Rows from block 5 of the image encoder, named by matrix and row number. Rows with one number belong to one neuron. Each number is 500 + 25 x the weight over its row's rms, rounded and kept within 0 to 999. All counts start at 0. Numbers have three digits each. After the name is the row's rms in percent of the matrix's.
# gate: MLP gate (encoder.blocks.5.mlp.gate.weight, 1024x256), inputs 172-255
# fc1: MLP up (encoder.blocks.5.mlp.fc1.weight, 1024x256), inputs 172-255
# fc2: MLP down (encoder.blocks.5.mlp.fc2.weight, 256x1024, transposed), outputs 172-255
gate.881 029:448533516470501529481485522471514518522524494530505505534501488457468534495501478501525564500501489488455467510500499496516522530479473514538492459520498504455564542504482523470508491492490479509464482446434485488504493479511492506463490542461490511498
gate.882 018:475527485477452515513519547499474500504476480537522470461537478518526527473497539542524500451524460507506502493534483476494493500492486533484504540523487482472462520500487471497466529497479508455513471537525503493472540558505480509496460501527549530516
gate.883 029:504510491522472493529484437491524560464468525515503536465549501499499480480535512536498539543477490493498514483516525507492508507564538512493449524551489477511510500538443497522523524469408478507530576505540486492488516493545487513450479495503465499477
gate.884 152:533448503524535473491518510482487463490495501518528505512530550490473511498466554462505429491483482519516495506483502505513529517538518469516501474498504514502497507483468513468485508490476515513473491524562534530502513509501524484496467493522487531466
gate.885 116:464536523490489497491510493481509540500494503530482487511518501511516465499530486480524470499491505479563504512505456491463486480467530526525468501514473572446505507476521468504548517498475468502531538538511473523529486491503484519488538489494483496464
gate.886 013:478516496508561490510468517495545479517497494516516478498496497508503493555497463483538496517514521467536492536499523492516501487499514465463479459485512555463527496471489547521489467479514536500519511471513516549465482511513526501554521510444535449530
gate.887 144:495519515530493492479504528469480503539496488509503485496542488503504488509535502501542500539479505502491470499529447439502515509512522525496514498540490528521481473447507600525497514486501516436501533452485499508542489501476541515515480520510487498512
gate.888 047:493457480511483489491488519513501494484477508479524526533486515481467531523515504467502506512485470506495523520491505495521503468473496497515502469496532555540521480485521483524502478494527495542514510431455478509472534476558496499496450477519528477534
gate.889 138:490505475499503495441523556515500476497511498508480497546507488464490475467506467475469483463500514479486471497468504519555528534495475501466475493477477427496509529494533500513491537520505492524518511494477553501476510503475496512480499509544495497513
gate.890 065:468505505462517504486495473496548514438431474508483498511479485505506504483504551483556555487504535512521515525530484511496488509493507521501529501530492457493497515533550496490475503506513500533496486524503501534508485503482523465543435486480481506484
gate.891 139:486511502488501520462509468523422489491462490525540494512513489480475526493483577524534463463500503478484453561521510555549500529463510516517512521476505535521482475480504505516512514484570518468480502512519515497508524512484455510483489496505469465491
gate.892 091:479483491477466512501447454533538496544519525506471481485502462492509493517505490506484497541488475489477461525499455526503497458509524483470509498507510462467487470521566505487454475495553525514508466502483498480494492483489503512521509540520515472519
gate.893 028:497520488475515496525482499538575487520525521513514553470477479498521511523528516418479518477449537501501512515481493528512470489499501519519470455506485482539555505509470509484509458496461461430490511503497527485489476502494475505486439503512527541498
gate.894 015:470515520499470453498525517478470545482509529478448475544504533534476518518518509542501530481547501523492487479495503508478535487504534530471479478503532494480525532523476478478481517490498500489474476504474505509484514530460496537525457520455522467477
gate.895 016:502528466464529505467538497539466553495486519442467543487463517532461467492532514501524475476500532488537509481520481506505535512499500531520468462514480492537544524481506505511488448542536517460498528515490493494526451499527506504464503501474510493490
gate.896 016:504516513514500511474475500479452515476565521473494519465487509476515473525455485499518522493540479469489483492504476552517493503459517531485481506491459462499469506497482526516492493471505529538538509472490517475515512509498544490538514483532547482526
gate.897 018:534483484482532494515467449504503506500506522545445511529517516462506483505461503534500483554517520490480504482483478499514521506528516504498462511503483541466487507515455557516452451471567423504468526446466534499471512513513578475484547462511497516499
gate.898 023:525511540515539489477466501536477487472483483500519498489499490525533455499537476446478534470514461519459491443458473556513549499496534518499517495504499520500489478506511490471463495503477501503543468500466532508475536503499487498475511479532508537499
gate.899 094:501538536498496509499473498535534496494516527477538452555492459490473518508505502517552496567493535502515515530525419520499486513527486471497504465525481518528506484489491522500505498534515507535469504477546498528502505512505506491599507520464499518534
gate.900 106:487503501489479532495475448511515521497495487483481468486534496529469504488538512470446475446558468531492495479527534492535534491514491477516520524475488478467534467490517471492517515495528478450481482464498467559501481544490507455513521526470488503499
gate.901 151:516539478460483471463477511512503527509530495507505526546485495514474501493483473471544528488522482508491466525450540483521518493488478506500509460492531537517555460509522502513575490488562466524508492518482513510496520534521507521520499511528487456522
gate.902 152:516444492524503506474546515501479503503503499495488492510480494528487475501518508538492531522511552469467520509483468496567499456490476510479505524491479446515472508506476483510542504520479500485489519512492541473547478485533483525477493459473480519431
gate.903 123:484446500497516498497496491532514474507517489530511496485519471508511507522555461494528488461487510518497508530518511472535509513475498516502486480498450447484495509492517526506511547512509503466475499456487492498500535523473517515471499509519488487550
gate.904 153:513477507543527486512440553499472502504523523522499525516497522473522496519512518507475478502461525471529498492518493515518489500506513485500488539482441528452480503499519489508483529454492508499519514473455547503504511500532457506494482487516524463475
gate.905 014:513520488538522526442485507482452547517473496507528507499511528514513463516510516489440516475555510488533513455507495455466510501482496483526481476496493490476473474471526449511525541523504530492475453481488495526488521542508509494488431510518509475471
gate.906 014:458503488536551493478493523533540512531511487464487525499497512514532490477482491501496471502479488527530533504480534477550511481508496506510523511507468516475524495507434507510499506538478459474510512520516502528479495517561501457550474479504515530534
gate.907 132:460478495527453477500487519491545539512539529513501529507485474453465487524516494545509522562523493514474504487526499423543511460473503480472524494504521511462516496547499513526507486516488513532505494502490507520513496525510472511438512497546489519469
gate.908 087:510524523500497503498525497487521531495480482476487488487469496517498501499487475513485489469507538496474500496494505504460467522540486523499526503504504499474536474463491482493522471488565563496505539551537500487495508493475479537511455480504496440529
gate.909 018:483475526466483516462510521535558493499494485537507562569522509510516499465473455469535499542472445519470486534464517505486525506450472507483473539511475509454486453514477506499462518559522513522489478566487486529460520527537503495490537513512492519494
gate.910 095:498527537480518509479482476501515472528492482512487560469529466439498486531515493475493512480503527541470526509523518469498496528481493519494502508512533507514539518488445504508501525491491496470465514456519513493479493515474526482483522473476506508478
gate.911 145:497524487550480496505470448461501477474536479530475508468489490507501510503495489507513489540503452480515517515510500503470507520493523505509495463502472464509519531517502496523473477485520506529493549579497512528503497481508480510492512458558527516466
gate.912 049:426534517515521544476496498495502470547449495509515456484495509450495501482559452469468483496515498507433481512485483506487513512487510475520499487478528490491546528466536509457501519516553508490488526540478540508462509491518501509524509509500506501465
gate.913 017:518519464511507469522523535483508500466565467460525495509555495498469475478541491479533523525506456513482482522519517464518506493514474532484497500511536579524489461477487510491495526444496492507546436527495498478477467504538498526494461469476509504520
gate.914 017:514532502473527495482520531455441553473528486483548495471516529539544509455486526448489509472488567508517478478500501489517438517494501495454490482477529460516481508471506465551503473440479499512499466497545499466480521504502489500484479529509462521504
gate.915 018:481464471518471488489489484533517522527528467504554474514477492508509515507518485499477544495494477523456495516497523488524499506500543468535512518504502502468528511494504493486511493492466519483496484500486463497529523500504440531507520521476482527515
gate.916 156:520558435528517482498524490499476483481527516476497506481557503495519506488467511514498529481507470499509469509573478493442501527543517508485485524555512516516524476467494534460499497460499487479518474467488463502484478440517523469505537499508519519516
gate.917 016:528541496506504500525509534477473484496509514532519505483464511540447494511552501540509504510462454509469501480503476469495489475465471531519518521514506483497538483535517491466552488487525544504479485500522483531521482515522531485543497482513533474501
gate.918 149:490508517509499496498485556488513418521504487507498513545480450489477509493510490513498501533470503412478469522494465488506517505517478489508498511511464517489439492505503502485489487512526478506476527468473509518494486468479507454474530508507484519565
gate.919 013:500469486525540456541466503485512461491507528492485529481489519464517498527500490508534495505500469517481522502488478504491455508494508529542517491499490522495487505512459536512504541512481507531541478484517505484459496550508505532488499509485481474473
gate.920 130:504471512480536522529532539524484440464508509492538503497518522509518512531469490528501494500500483490511516482483501471541514471458465432484535503508551465518506496518503493476511525546526496516492498511527531517449462523504516489515529503476460514538
gate.921 013:509518429530528537492503501482529533492523483548505506475482519516474512474538511517507464487499516470484524466544506493501498482477518509457524507559491519458502475487517523517490507499480546527492547464482531472519521505499504508519515504477491513484
gate.922 071:489484523493552505504486484473474553512477484484504538499505494500501471522507549493471469483514501488484485471526532510517507488485545473492498515513488528466523499492463561537449555492507509522487476507466487525470507473503514495522505523539458496499
gate.923 156:526504515499515538511461509496517498504483508526500524499495512499480495434478499482479486482534463522469493482533552480483516497537498491511517529486545479462485488514534546492450489523527480484535479516515487498521509545486546490506461461491541476477
gate.924 012:517473475470488481449524469500498514541495519491529522477478474482553490477480448477484527504456485500473525521498445473518509493460492473518511508518534519509517483498467495472478482464492520549471523540474511490515517547469474512476510479468537538483
gate.925 147:500502501517531509498554534512491467488529504522506472522504510520472484531499496496520536513469488513484507484524472493485492505487492481501504520501519458488455543502501477476545491539514523481519540516495500489542491528463524469528546463492512502535
gate.926 031:492482464482486474524444473499498568506465499484461491470473526509542487503528505510456498472488483481521517497512500533470538501517524541547456495520514437449504495497502523473524537503521522492523491474546484499531505493492542454510561488519473459485
gate.927 170:501486473505529495505452563479505486484487481488506532499482485509493472511462464506482468472501434482473484494516493480517502484508501522483470461528483502496560494481459499501509505479481474476529534483449503564489536494500541512511508522516486508520
gate.928 018:466502512479449519506460513467548474501540463443526473501544467472459501490533527487505511512515524501506498533523479502535479504486478502517493501494472495502521481508495493502524468476445476483483526492482497557513505493489488504565486530512510514521
gate.929 053:528490517529536503497498464497549503507494450515529528524455516541491477477496490538498498488476507472467505493498537525486509507533503520519469517532487488524459513487486540529471485531483503499515550513534467512514437463495476516457501475502481532507
gate.930 142:530492502517501480515510521462431550471472489517533500504493521511534465491553488477487489396502487492524505520498563490504540483493508486515477495545485476497437450463482532532515486491556470485492519540490512501524482478484519538519473511513484446503
gate.931 020:517499482468444465537487487479473534512486516479533491494465477488512506526548502508499500466478499524480506465513506474467535521481476531505481500498490504467549495481465460535484430472495475472502501508522530460563475538500527495483463517529483509473
fc1.881 029:514485472532478508493526420509494496508458529483493508472509499531504472459532555531464456528489486518514530500477461497458469476520493472478523521485482495492481484506501446536524492476546560441478537537527493491514532509482509500508501486539523503523
fc1.882 018:479493486517516519498481487546484512495516506495505518493528479493492500493458549488508515510484488469493488525566521498478448477493511454457505487514484467500519492505467543494465480475515516459454487534543510507564506465496494547514506498533491555494
fc1.883 023:478473494516518508484522576487484483542508501485485487531464486546522530513472496483544522516499522476505509498467533497500507484470518525480495513504489492441472490472508490500480514521537521461481439508490540516550484548475499506540485522504520529518
fc1.884 138:539476505515474479521496532480479502534509507500478544544473519518506457451522549488498487512492467510529493506485504516505483521544502491530526497462501489511511458494496493518496507518491474494498507477496485450539556495494462499450516472500503516541
fc1.885 117:516550522522479529467540521476526481473511483487510475544492485487470486499545491499546497507489507491526502528506438491512468488498479504536460483560510518461485470508518490469545532488497501489520481486545463491513487556514511529511535466469492458502
fc1.886 011:494483491513501505517506528485461540469464504497493514458464518482525510494469542481465483518466512517522467471481484500474507499489466516540495536509462505484486506509531447539534537521494504447539477510451510538492511474461493491465548473517511509467
fc1.887 144:517490518552460515499495484502465495488564487477510478486502519433507525504498514491492486478494518507520459504526463488522552506470517463475513533529491518490491540492566494490522490505558471528519493481508489496494545498482498490475503499513482515504
fc1.888 037:492524534468492476509512491484514498525508451487471464471531488499522473497456489541502525519508544541457471497481475520514513515533521500481521498501503420461492513483477474476506520495508517477484494503538525471490488508450486490481539512470446533501
fc1.889 125:484467522490506467505505493551475488500506520513476465477538531524447491520519565500538530480497493509496498514531497470468472525489503509529534462532523526506480485515510467476483504486469526534501470535494481484574499506521504521488504534508521473475
fc1.890 067:502560498514519495512498532483525482503497503515486517485511502501519502505563476494495574467519555464492467474474514497500504508522474506483538489503526499519465509529507492481457457490477472484492459491519494493509538475540487505523531502474487519517
fc1.891 157:523480540487490472470480530472530526535503505528507546535483535524494460502503442487464491486484484510530500521482426479487500496474541504488506499527505539530467521527546444535432507531494522499528479503492529517475498478511500501468491523448521446506
fc1.892 089:478529526475533547447489566503483471519491534517459479486518490492467489476498520516474504495465472458476463505470529523495553472520503500498501508492482493494508496514476492517533456443498559472533524487524496533513525491470425477480478544497500494491
fc1.893 026:495503489487496469491546502463449514473500513500479491543488539459489478488471478565505466515553494495488497504492502467485523489469520498474514533504449507478444479498518475510502500493507518546497507485518479497487572511502531489526538489490439477498
fc1.894 013:522524535518499508552490526499478512483533458517510505502532444451544525533515490499457460492446459474481476501486490478525465501495506470506532515517523521506506506497522467475486499485493476521517542530489507470454545517513470462512513505527513477499
fc1.895 014:528519479468536474471496478558514534490513479473538557495516462530517499500479530482523491486492502551531480523549504491457449497493526525524495511537434487544550456501483530523505497524493462497456503543481503524520469481512503527515505507494486516452
fc1.896 013:500483487488450524516522500531547506483521543491502481477528474504507475506520547507479487524447533465498481528464523484497481466538479481518514528508517474474489467533540518518498510493470464472470457524503456523491490483457480516531463494494516540470
fc1.897 015:529506476526466457481496516507520493510499511497488488489485515509503460471472491512515510551521518484504524520491486502506513498482490467479452510498493484492520473509466486479476496508559503532502489402484549491498501490474549528542528489461543507498
fc1.898 022:493493548505510478478520456503499515495510505520510506481520528530523454473497490506517473482518450495516502502488483522480471508541519553493480480519477496481518516476474529493514508527475501478517466488461507546532539471469550529502549494517495492514
fc1.899 084:501498497508493488497519517471449518555483493507481526466510540484523487478494469483493506428479483509471484462497575486510529498474534509496492531467518462452489509513510489487510501462534510447522478531482483457488490494508494502403506503512497455440
fc1.900 113:537489456521509502527528504499507524515507459531501495495482532458549496533468495509496520481495492488482497492476448538463456484489515468483501484504488500485486497521521502554502497499512519486509503547486491475497533488517534476515490459493506515488
fc1.901 149:537496506469533517498487502481493479514490483521524485452481508530495533487497505502506478575497506495463469518494486486472485538541479502554503499501500526481488495497507459463471499488509456473518492485474503493494539503484519542450438527509491435510
fc1.902 152:501473507488534522511541520479471519470475469487531518521463475510477511549534519494489486459522507450484491524487461486524495496447486537460502533469471480505505504507513495480487473500515480478498494484488509485514467499542510539492528474454465496463
fc1.903 125:473448486449491481484519535509568458545504487489489477536519527509516509510497496513517523507509528490498522487513428511528542500518499471505491490509503532501495525536491546537505522539487455519454515488468468464540470542452502480499516499463470461466
fc1.904 154:467477465449489511464471523466539467500493487486518502453482521524466474472495508508482465527490520479523485530474556487507517495487525510491477486496482486533498489536507532491478515481465546496513470517480527495504497526538476490538509509464487542441
fc1.905 012:457467496473498536513537543478510437500538506471460491499473508519514530448492486540498522461475467528524488536466490530521470537476486456502493525520510563521536530474476497510499482497532453484515561502502494476506467498466500503498535476499494515496
fc1.906 012:510532470516463527509526543483469497505501473526517484473503509480472463494541514475486509471527485478516523514521478535487502518490523510460514503479487476484478484524561547483497478507522522472531552515540517475490499471507509480466520531522516489517
fc1.907 129:491490519498556543510514497527523482489560474487489467483507506515519510484546512513519451509476461544528522540488509521475457518508500445544427505522503465517506519493508507497494522555491466528516483547502471528463463538527497516484507468451490498437
fc1.908 084:446537475503484479471485502517513500521546487496562525504511522500507523494528548480526488517515471498500501539543494498477553494513495510489499508494504503548452533505456481471464515479483475493474471457467464480571475524514501470517494540487516578491
fc1.909 015:478517512511514485517481465478453518470515503507499470466510495514493451508474540507489508433510538465520537524515496455501473515536528494485497468507498534511499514541541488528525469461468438464504538474461485518493513487499473540520467447474509469521
fc1.910 099:506556451486540461500464515451539511529510503512511506546524505478499462507460458486533499467508508520480521480522498491473543488455460540481500501497506534466469539496520440469510500482484520523469462511480470509478512536515529492564558479503483513519
fc1.911 159:481502481482512477542522578442506487499478492526527507513472512537477500538514496505436511513491489501505510503543482505498492482529519472489478535530501546511470531488511496497490497463512518508508489495498512479492512479535500471531463544500453468523
fc1.912 046:530471449507461469515536474513495508466539495510478518499477473549501517494484524464516540526519515531512530504502505494526506486470523513498508501497513534508464489524480499507514483473452485536501470492528485482551491524495489516472490465484514516551
fc1.913 015:501506546511490531513486466554480541514428497512460498491483504540527513510455535510441487483484535471497508505475485464485526484470528438509498493477503514487482512508457518480502484540510463481464570525496535523514494509465457509500551546525497488492
fc1.914 017:481467474534511478492474482488470530537488491486465437521510528515489489488529503503514508487470488448513514481524445510477519492533541506529504515483513466553495456551490470541497491552476479510495516541439492491466491491490551504518455505535479425486
fc1.915 019:478467518501507492497483428544542477495518536511531491476518452504502546472502486466514529475483486470500501525519520461483464498525495451503526506472519483494520465498482494484532500496485546465479512493531497534562502508516449484518493491510495557500
fc1.916 161:507522454437514505525489520493473461483534492490486532463475505565485473501467494473552477509502525510526459488511502500496487519542526500519536516487507472505517510501456434511494553503515532460533458526534482484511519461521483501508484523467523482496
fc1.917 015:511523488504524515525431482485449484530483490524505508500489512497491448467497491520506498486482501536491506459508556464502550465480512501496495493507487499457475468462505479542488505456534519516550498477530472511510547501518524514497522466535501521514
fc1.918 158:527487470504499442481527523498461473520468523510489506485484481516502511472483498460515499510516479478471529470513513510507487525482509532529517509479514532504493486508511508461494475479559512475487500488490519503500471531488423490493438542489514480519
fc1.919 012:510455471509533500495517523494489515468508499508468528499490526455519476521508479518507458519523540462493501513494462555518506494492514484541491497467487477490479551507476445482511557496526475530453533495494509535506492520510499516445470502505540459493
fc1.920 130:515521470501489475491543464501470521514451524496461527515510495521487538463575495486503525502502505513525501501492521522521495519546516552499445503540508481511478496473521493456492511458515509464510497481508482498550498480502511499571502480510528495474
fc1.921 013:524505444475466548524476447502540514515530499485486523514524526539453495496508506516473450530543484500533508451465508526483508519491468505486543538489520465494520504448500514486516490486520512460523509460518519507494534507513522482550455500446481497525
fc1.922 054:456470493459558491490453494461480515530533483507508522513476487502480499484497540504518509502518518511495497480496499546502520497491537496475527490530503551488526518468466542521482543546479490482491485479475501480483507504464502498489533543504492463477
fc1.923 161:477441520490487476496510469493538528491458528512493490473514491477470490482538467494466501496504538449518482528473506517486470479467485479491449459482491488470466511508495491464513505507448514516485499560502513470505530486488464533506514488494479470519
fc1.924 011:517478521530501523476501503525474481483487526459520510493487484503459473479520485490521482481536510484495489488536508510468518488486530490496472449528483491511488481516539512440525522512494527493504499517516503487518468527488504523483501496534464472505
fc1.925 145:520511547498524478494483484521538490472535484510532476492495525524494496522488470530533488429490509500478465519521476473505509481491471484500532519478514482430480547454460480491527502533542491473504533490530463489489515497497519437453487530506514529519
fc1.926 030:474499475449461525503467556513465495552538528508513527520502513513499493507488481478532468487451471531482488524514527479522506492461514491485520518495493532495501476493529542499533503452520531494525479509471537523514536508489472517522479500544493522475
fc1.927 171:483517508501471545476541485499502553505535504513523487479524488490522508529484504491504538515514530496496535470498473538481456499485483498542485555466516495505444532513535521502499530537472524519504495463522466482557464494502511492487473462465545487507
fc1.928 018:521463503507534501475520528493458511495490500513492502525452539478528518481509467494512510497501505546503501499508500490524504512524506518531504480501504498535505532482479505516516459502457489482528519522491544515495515546451499497471490482466521494500
fc1.929 059:526509486505520516509495494496523497504488445502493484499488510535477450454423511462494508495507522460459502527521499477507499544554479509533482522520490542490489512494534528491462527525481457487492501508511492506536449491479440480510516498522456486509
fc1.930 149:523522503503502520486489519477531489505536484467480510513540482499495472481510475496504530480508483485485516475499508505484496529485470491484479477495495494455528442488516490514541491488536530477458505530505494513505452496491515469517498498476488512520
fc1.931 018:471525519499484465519495514494515526537499451510460474481516484512489467500507539456500520480482478512499507507493512470456522485494473520486494493489472504512534479494466470490501492454472488492509488514504537479538505518478521493449465499526505473483
fc2.881 034:499490525516518505501497536489481493487537543483510460520503497506476501502522473484494494514487482458495526486510494539507529497494502487498470540547505505530486528503507523489507481531462567537553458502485525508515488499492507560498491497480500449481
fc2.882 016:492514506477486494485495486482519532497468504508489474461535505502516470489548474536482475512454461504484538487460531518472519462509493466492493511512495454509510498519521494533507534532506547507473495463464514525508510468519507514452478510442516531494
fc2.883 024:492510475538527537526455506498515508473514535478513535410486534450515467494511511526505473500483475478482482513489508510528555485484510455537497512493518539526499514494473468528500486519472533503511549469477550507473514524503504521507474499516479526488
fc2.884 161:459502493494492508500531499521514479478495448495491442522499518470453511510512534505486495475482523523551442483502479524470493544467509497515513524501504471498525507483468522467497479495535512512509518491501494501515517468516586477515530499513534499467
fc2.885 123:493466535492533464547491531475461491502458511543511567498465507477529510518521502501483446513492511531501479494493506560539494438496483497505512532487513511555494535505484511555467494495457540510483533498464499502497536504471483484480478537556433512532
fc2.886 010:481527488539551533535505471457535511522480525487476527467504514524511516512532408512521498535497528496523516532498488494463512531539537496510467482536518522473510531508499531501496486458489547505518478505496472483490531527515555489505503504470475454486
fc2.887 155:467525515518508446472505485483503482498475498557519539495522492549523461461492449513485537475515479504490500506468551486452464482525529490506488474498513521433518486476449522521487510488511512516505503504534480485502516455497507511522457533519546485498
fc2.888 046:530461511513546570487485461471438483454507547488536511475454508519488473572467514460456522478486468540481496536525495523526507484463485516487502474521488496492521503511493496473501492523481493467495460495488488500525486471574516520457480478481500494511
fc2.889 121:448500438485505496518504523464533544485530547503404507503460469490502494528464483480499515478533516457502529546489503502515513495523516482489502517495503457440526498522534467508496520500463491541501480477479502469484504462512520490467509525525532501528
fc2.890 061:503445490521524478487508533505470507561491523478509494519519461490459492481486529542522500510523422495511496513528439467503541489494458499529497476507465530531518521480508511505517546538527503549502480488472484525483457469494539472468462510512513484496
fc2.891 153:506502515480489531510497505527466451488439486474511484466521517456479515477489460515509472510530506488549485471510537526508505506530470513542462525474479496511511503497481504507506477445456484496476523493489514516538495527528513461525493490491472508473
fc2.892 089:492511503528503460499497516508534556463513498481514478525468463451485557508502473508513545508510474514530515511486495490465513494452458498487485541444460531494507514507504506504486513521481481563481477507453518478508535517481551501530518505499512531505
fc2.893 024:518516455478517506543513503508499515480518519457501556477498513490506526473473506456468550505453524528520462521495500497493469480558495471554497447553488512516528512493482506545511494513508510499514478495539526489495462490501497525511427484465489493461
fc2.894 011:530503533489499494466505440442498566509475483479456499528514513464521499554504490508496500519499522519494510494467494526570494489444501505503513507496465486504496511481488517536489522508553529465485522499471500538486506491510487517461567450524485492497
fc2.895 011:509495507484523523498474487485499511513499515508502474510519539505479527533519535498478496532499566523491523465485506498551506512475519499480494483516518526493523498485493502465518539478498529530519498506542480508493503530433509473565434528539564491512
fc2.896 012:514446533475502526497500480496467451505528546489493514465501510495492491489490482519524553452522475521514511487493581538487474484494439482490495509509518487497520487452495491503547518527485502447532525492502536466525502481501504468494499465520556499507
fc2.897 017:499495545546499476480448502493503512525519512469549510512532515548497517532550507522508536463478515500467523533534546492515479521503474528498542528502481488534503494503479501516495503561497550467514508473561462520487466514509509502511473479537468457457
fc2.898 019:524498498443521500526494510519545449464460499491505539503464494526459518460503472486516522527456557504480520490532489462543470520524479488537489529529473473515462492479529473485508497466531508501477554543479489517504506531519490480476483508433511498465
fc2.899 089:484537515492492504493486486505561465502511533563542518546509536474507463510494483518525545588468488510502499478463479488494520497527474538513503499508523489445504540501445536466525505517521532485506490488566460480500461515479524529546486471505543508479
fc2.900 087:461483509485489546492479479482515496501448533492513479476513517502509534478509492489485490485504521494552483499472512479520480460520499460483511530472512526451504515481446511445489536498525456535481465499506499478490495506480508475471520518502485541528
fc2.901 143:475495523495489504511475510492491512480501488489437548517463502466517495509502499511524486496497500482478473482499472531465443484509525476502500488499520522494489500513496497500500468491471496467464503487519499489488458456551478483509561519528549485518
fc2.902 144:516533497473515475517489507513513482485497497509509523536512531498511466450465467506506528462517508525494526498555522504506465508475529526511489450548486553493486490536521502525519537552489508504477506500507478516468546496488489471479480489528517450538
fc2.903 121:499493503518582489513480479546482445476519528474498500491457523513529479497490495471524508475473493504493473538470474546512444542494487456516531520503519480545466460478513479519526477480492503489547504473552515492503514480528503489513519433497512510503
fc2.904 154:506538509552537502458497482516525499526504525504493491510525509541500541508481498500455509466481480457487482490521493521502502517524520480512490478475490523523461506464523457471439480504524517480506513503515523522498462457493530506495471491499486520488
fc2.905 010:515527478530512535473486485509503481501490471458485552472509513504482520492447468500483475515477490459512485509480460463470465498506494452492527472532498536436451512527513497537523506530472487463556512535435479517474521495500534513471493488473481463513
fc2.906 010:431493466505519492488490533513475497533473501471501528491483514519547505473519511508449490497476465503504532480508542513505539510488502522536484513533498525460502500468441535505507510483493508511538471545489476547479471533528519531487491486477460515529
fc2.907 109:531517489546501518453488514496500491514478517488465504518501496454561545545530489436523497487503520463544468460502508493513462481486529492481475534519517476499521530505461480493462472517428492469453524497494503490460545445481470465491458529553499516512
fc2.908 114:554464516483495508479482522500456536542503498474526514532493482542494485504455467525456467497505497468466511478530515469531479485493496466468514552534482517453523508476530500496492527491429502477459498463538531489492463475510513516500539474521530498500
fc2.909 015:530471553511497521504523533535474512531510475517502506546490508470540502516485500473531522509511480504503476515477478509538550473469507502531474514526507550523515507490449536512486507554510492504482484519456492486481536500519530496518506543496495518514
fc2.910 095:517474493477518493542533464477470486481486541501524555470517536469523526512489521490492574532500529486457479505513492475475511499503514486495532466534472488500517499487473524543500483506486435448514507507513493507511463514502479495478489480467507530502
fc2.911 151:460478500527464510454504459568478488483503518491482510451511479500521507472500560521510495443581507509519460543522492499531485509491511473516501474457512496463514532485538528498529518514487487513494506467566493470480497561457531474498490485522451492523
fc2.912 047:490513512524499530544515514463541513469500533485460518521519496448524480504523506510476485496480510462578527449469513479470454489497511479518526487493490531504540448513492492522522510529456478517493504490510488468503495479477537491507546530514484452515
fc2.913 014:519489488470474446498475511495501478496602537448544490482497467482493445521508474472515510520515499479510535501497498509486472509548524467467493505506501550500523496505498509527498566495486494541503462532501506500519483509523502480511469469512495477484
fc2.914 016:519503484484487531477503501566514525518518502551504463506469496476519506480522561488483484475471508501481462511533547525509498538516457470504518486501494505490478465502513451513445488467486502494498511490548479489501451488514460508525538519513534546482
fc2.915 017:468515467494483519474462513501521559505468472505509437544519541517524486528485555527536511524525523499511503469497501507489531469500492493503530489517511495438502493491500480516481516514494515525522479475480488490520510494517519476476488521506485461464
fc2.916 147:513544548537517516497537497496505518569511442503546496526522488485511497502512469505433516505481480495493523533481505487517489468462458504470483510502504458519511507484534503483513473528491503506488476489491519525454544509494533464485523505495508502477
fc2.917 014:512489491545494493495506462504500503498532497482530524489491508435525517503498499523437483448495437500510492499492442542526527532537495506521546497463543458550492506482466552490475478505501516450468525502461478492533448536490473536480531510496535508510
fc2.918 134:505470519489506496522477518452470496487470521519482525535565483478499516524531546484508485525485537466517512466483455494478501439496507551489515541497507503462480514514507492500518542491474483517477466509513474510483496477503530522498508462515515586503
fc2.919 009:446483510516485497479507515488508491532544509496450477507465518453481510467513541532451478523484564470481474497481522481495527508502498529486492507501488489523537490475499536476497493499477503481508505483530507487541481514500518472519482521539471521548
fc2.920 119:478499526460467481502491484514494476462510477518518483496447549514532494548481498528505480491506463516464562528506495499502489495519459503467481464496511521474490509532502487533513454528473486520505530494413484470501498535508500494487506476494466538526
fc2.921 010:510493531477520520477489538460474515519519492557543486498507469462513526521501459484543555476499480469488457504520507467505469474449540512479487500508491479492531478517507484505537511527483477537499540508543479516506504461508476536495546529537522511474
fc2.922 068:479516482469454516509494475521484429485503519513447460462476535487473508480520494516491479518528462519503497508515508515470480481495529513453499497498488473456562500477528520478558467470489501494537525522579535487507494489509503509521506509467542513485
fc2.923 145:494537490508518532495519521498518514512547469493509546475516487570534533533468486527509493503531463494468473507501576518507530510511521489460535523491487501504516487512470520496495487516507507465488504489489486500477471539488450489503506500530502469477
fc2.924 007:486496480500476504526525502459492523496546452502460494537472513470558492502505522491465521515506485488518487532475466467511499505497475437530495525502497511511491510481432508501476494522446500516473509512479481498507516492502504520517490497510448459496
fc2.925 139:460480525514507540490491466473482451526479437513518470487485510457531525509500517490441499504496497504484500564522531488569462538485537511495474482542488521460493484482505503519474506534513506535486504496479518505522471499475533465537437489520527514512
fc2.926 030:507496535506540511533476470483507467491498511511521485471489526478515482479480514503497499467522506465530471487457531506482525449460511498554420502473491525532497486490513494496477513499524511490473516502519546481504460477466549516520508526501503468475
fc2.927 145:521487510478493462480495482511493477539471471484491501538518485511509502482515516469457528488472491503479483498499484484493504499499509505492481461550499498498555495486459460501531482518488466497537523512507543528508524506500506524491512530533500483505
fc2.928 016:482514486481498508532524534509487519507482497545490497560542504535513535525521536465506471503545505497501457521505484505503493505482523535508450537540496463504535496501474472430511522528489506473495486465471506453475515461514522475518504517489507453503
fc2.929 061:484487505511484508523471520513519471496481542484552506493514495512515501493516482506522519462494496527476493507488533492515470477487476527463493513492466541444504467465470481515524492505515508452499462533484467515460543493466548469468462521514521496487
fc2.930 142:481480511483541466483526480472484486466498496505499449535477481533466509509477461439459476507490498516498475487522491516507534493493524521501500490473499470483512510503516516515489510485515465510549481500475499516465490527561517521501503508516535461466
fc2.931 017:512501512525481482470477507541477524516486537456469536516496490516512520522512477522508519481492483524500496482515521510559505484505469550470497474473519487515461469507521505532471483524529460455523563474510472508523462526492457454507520533494502505523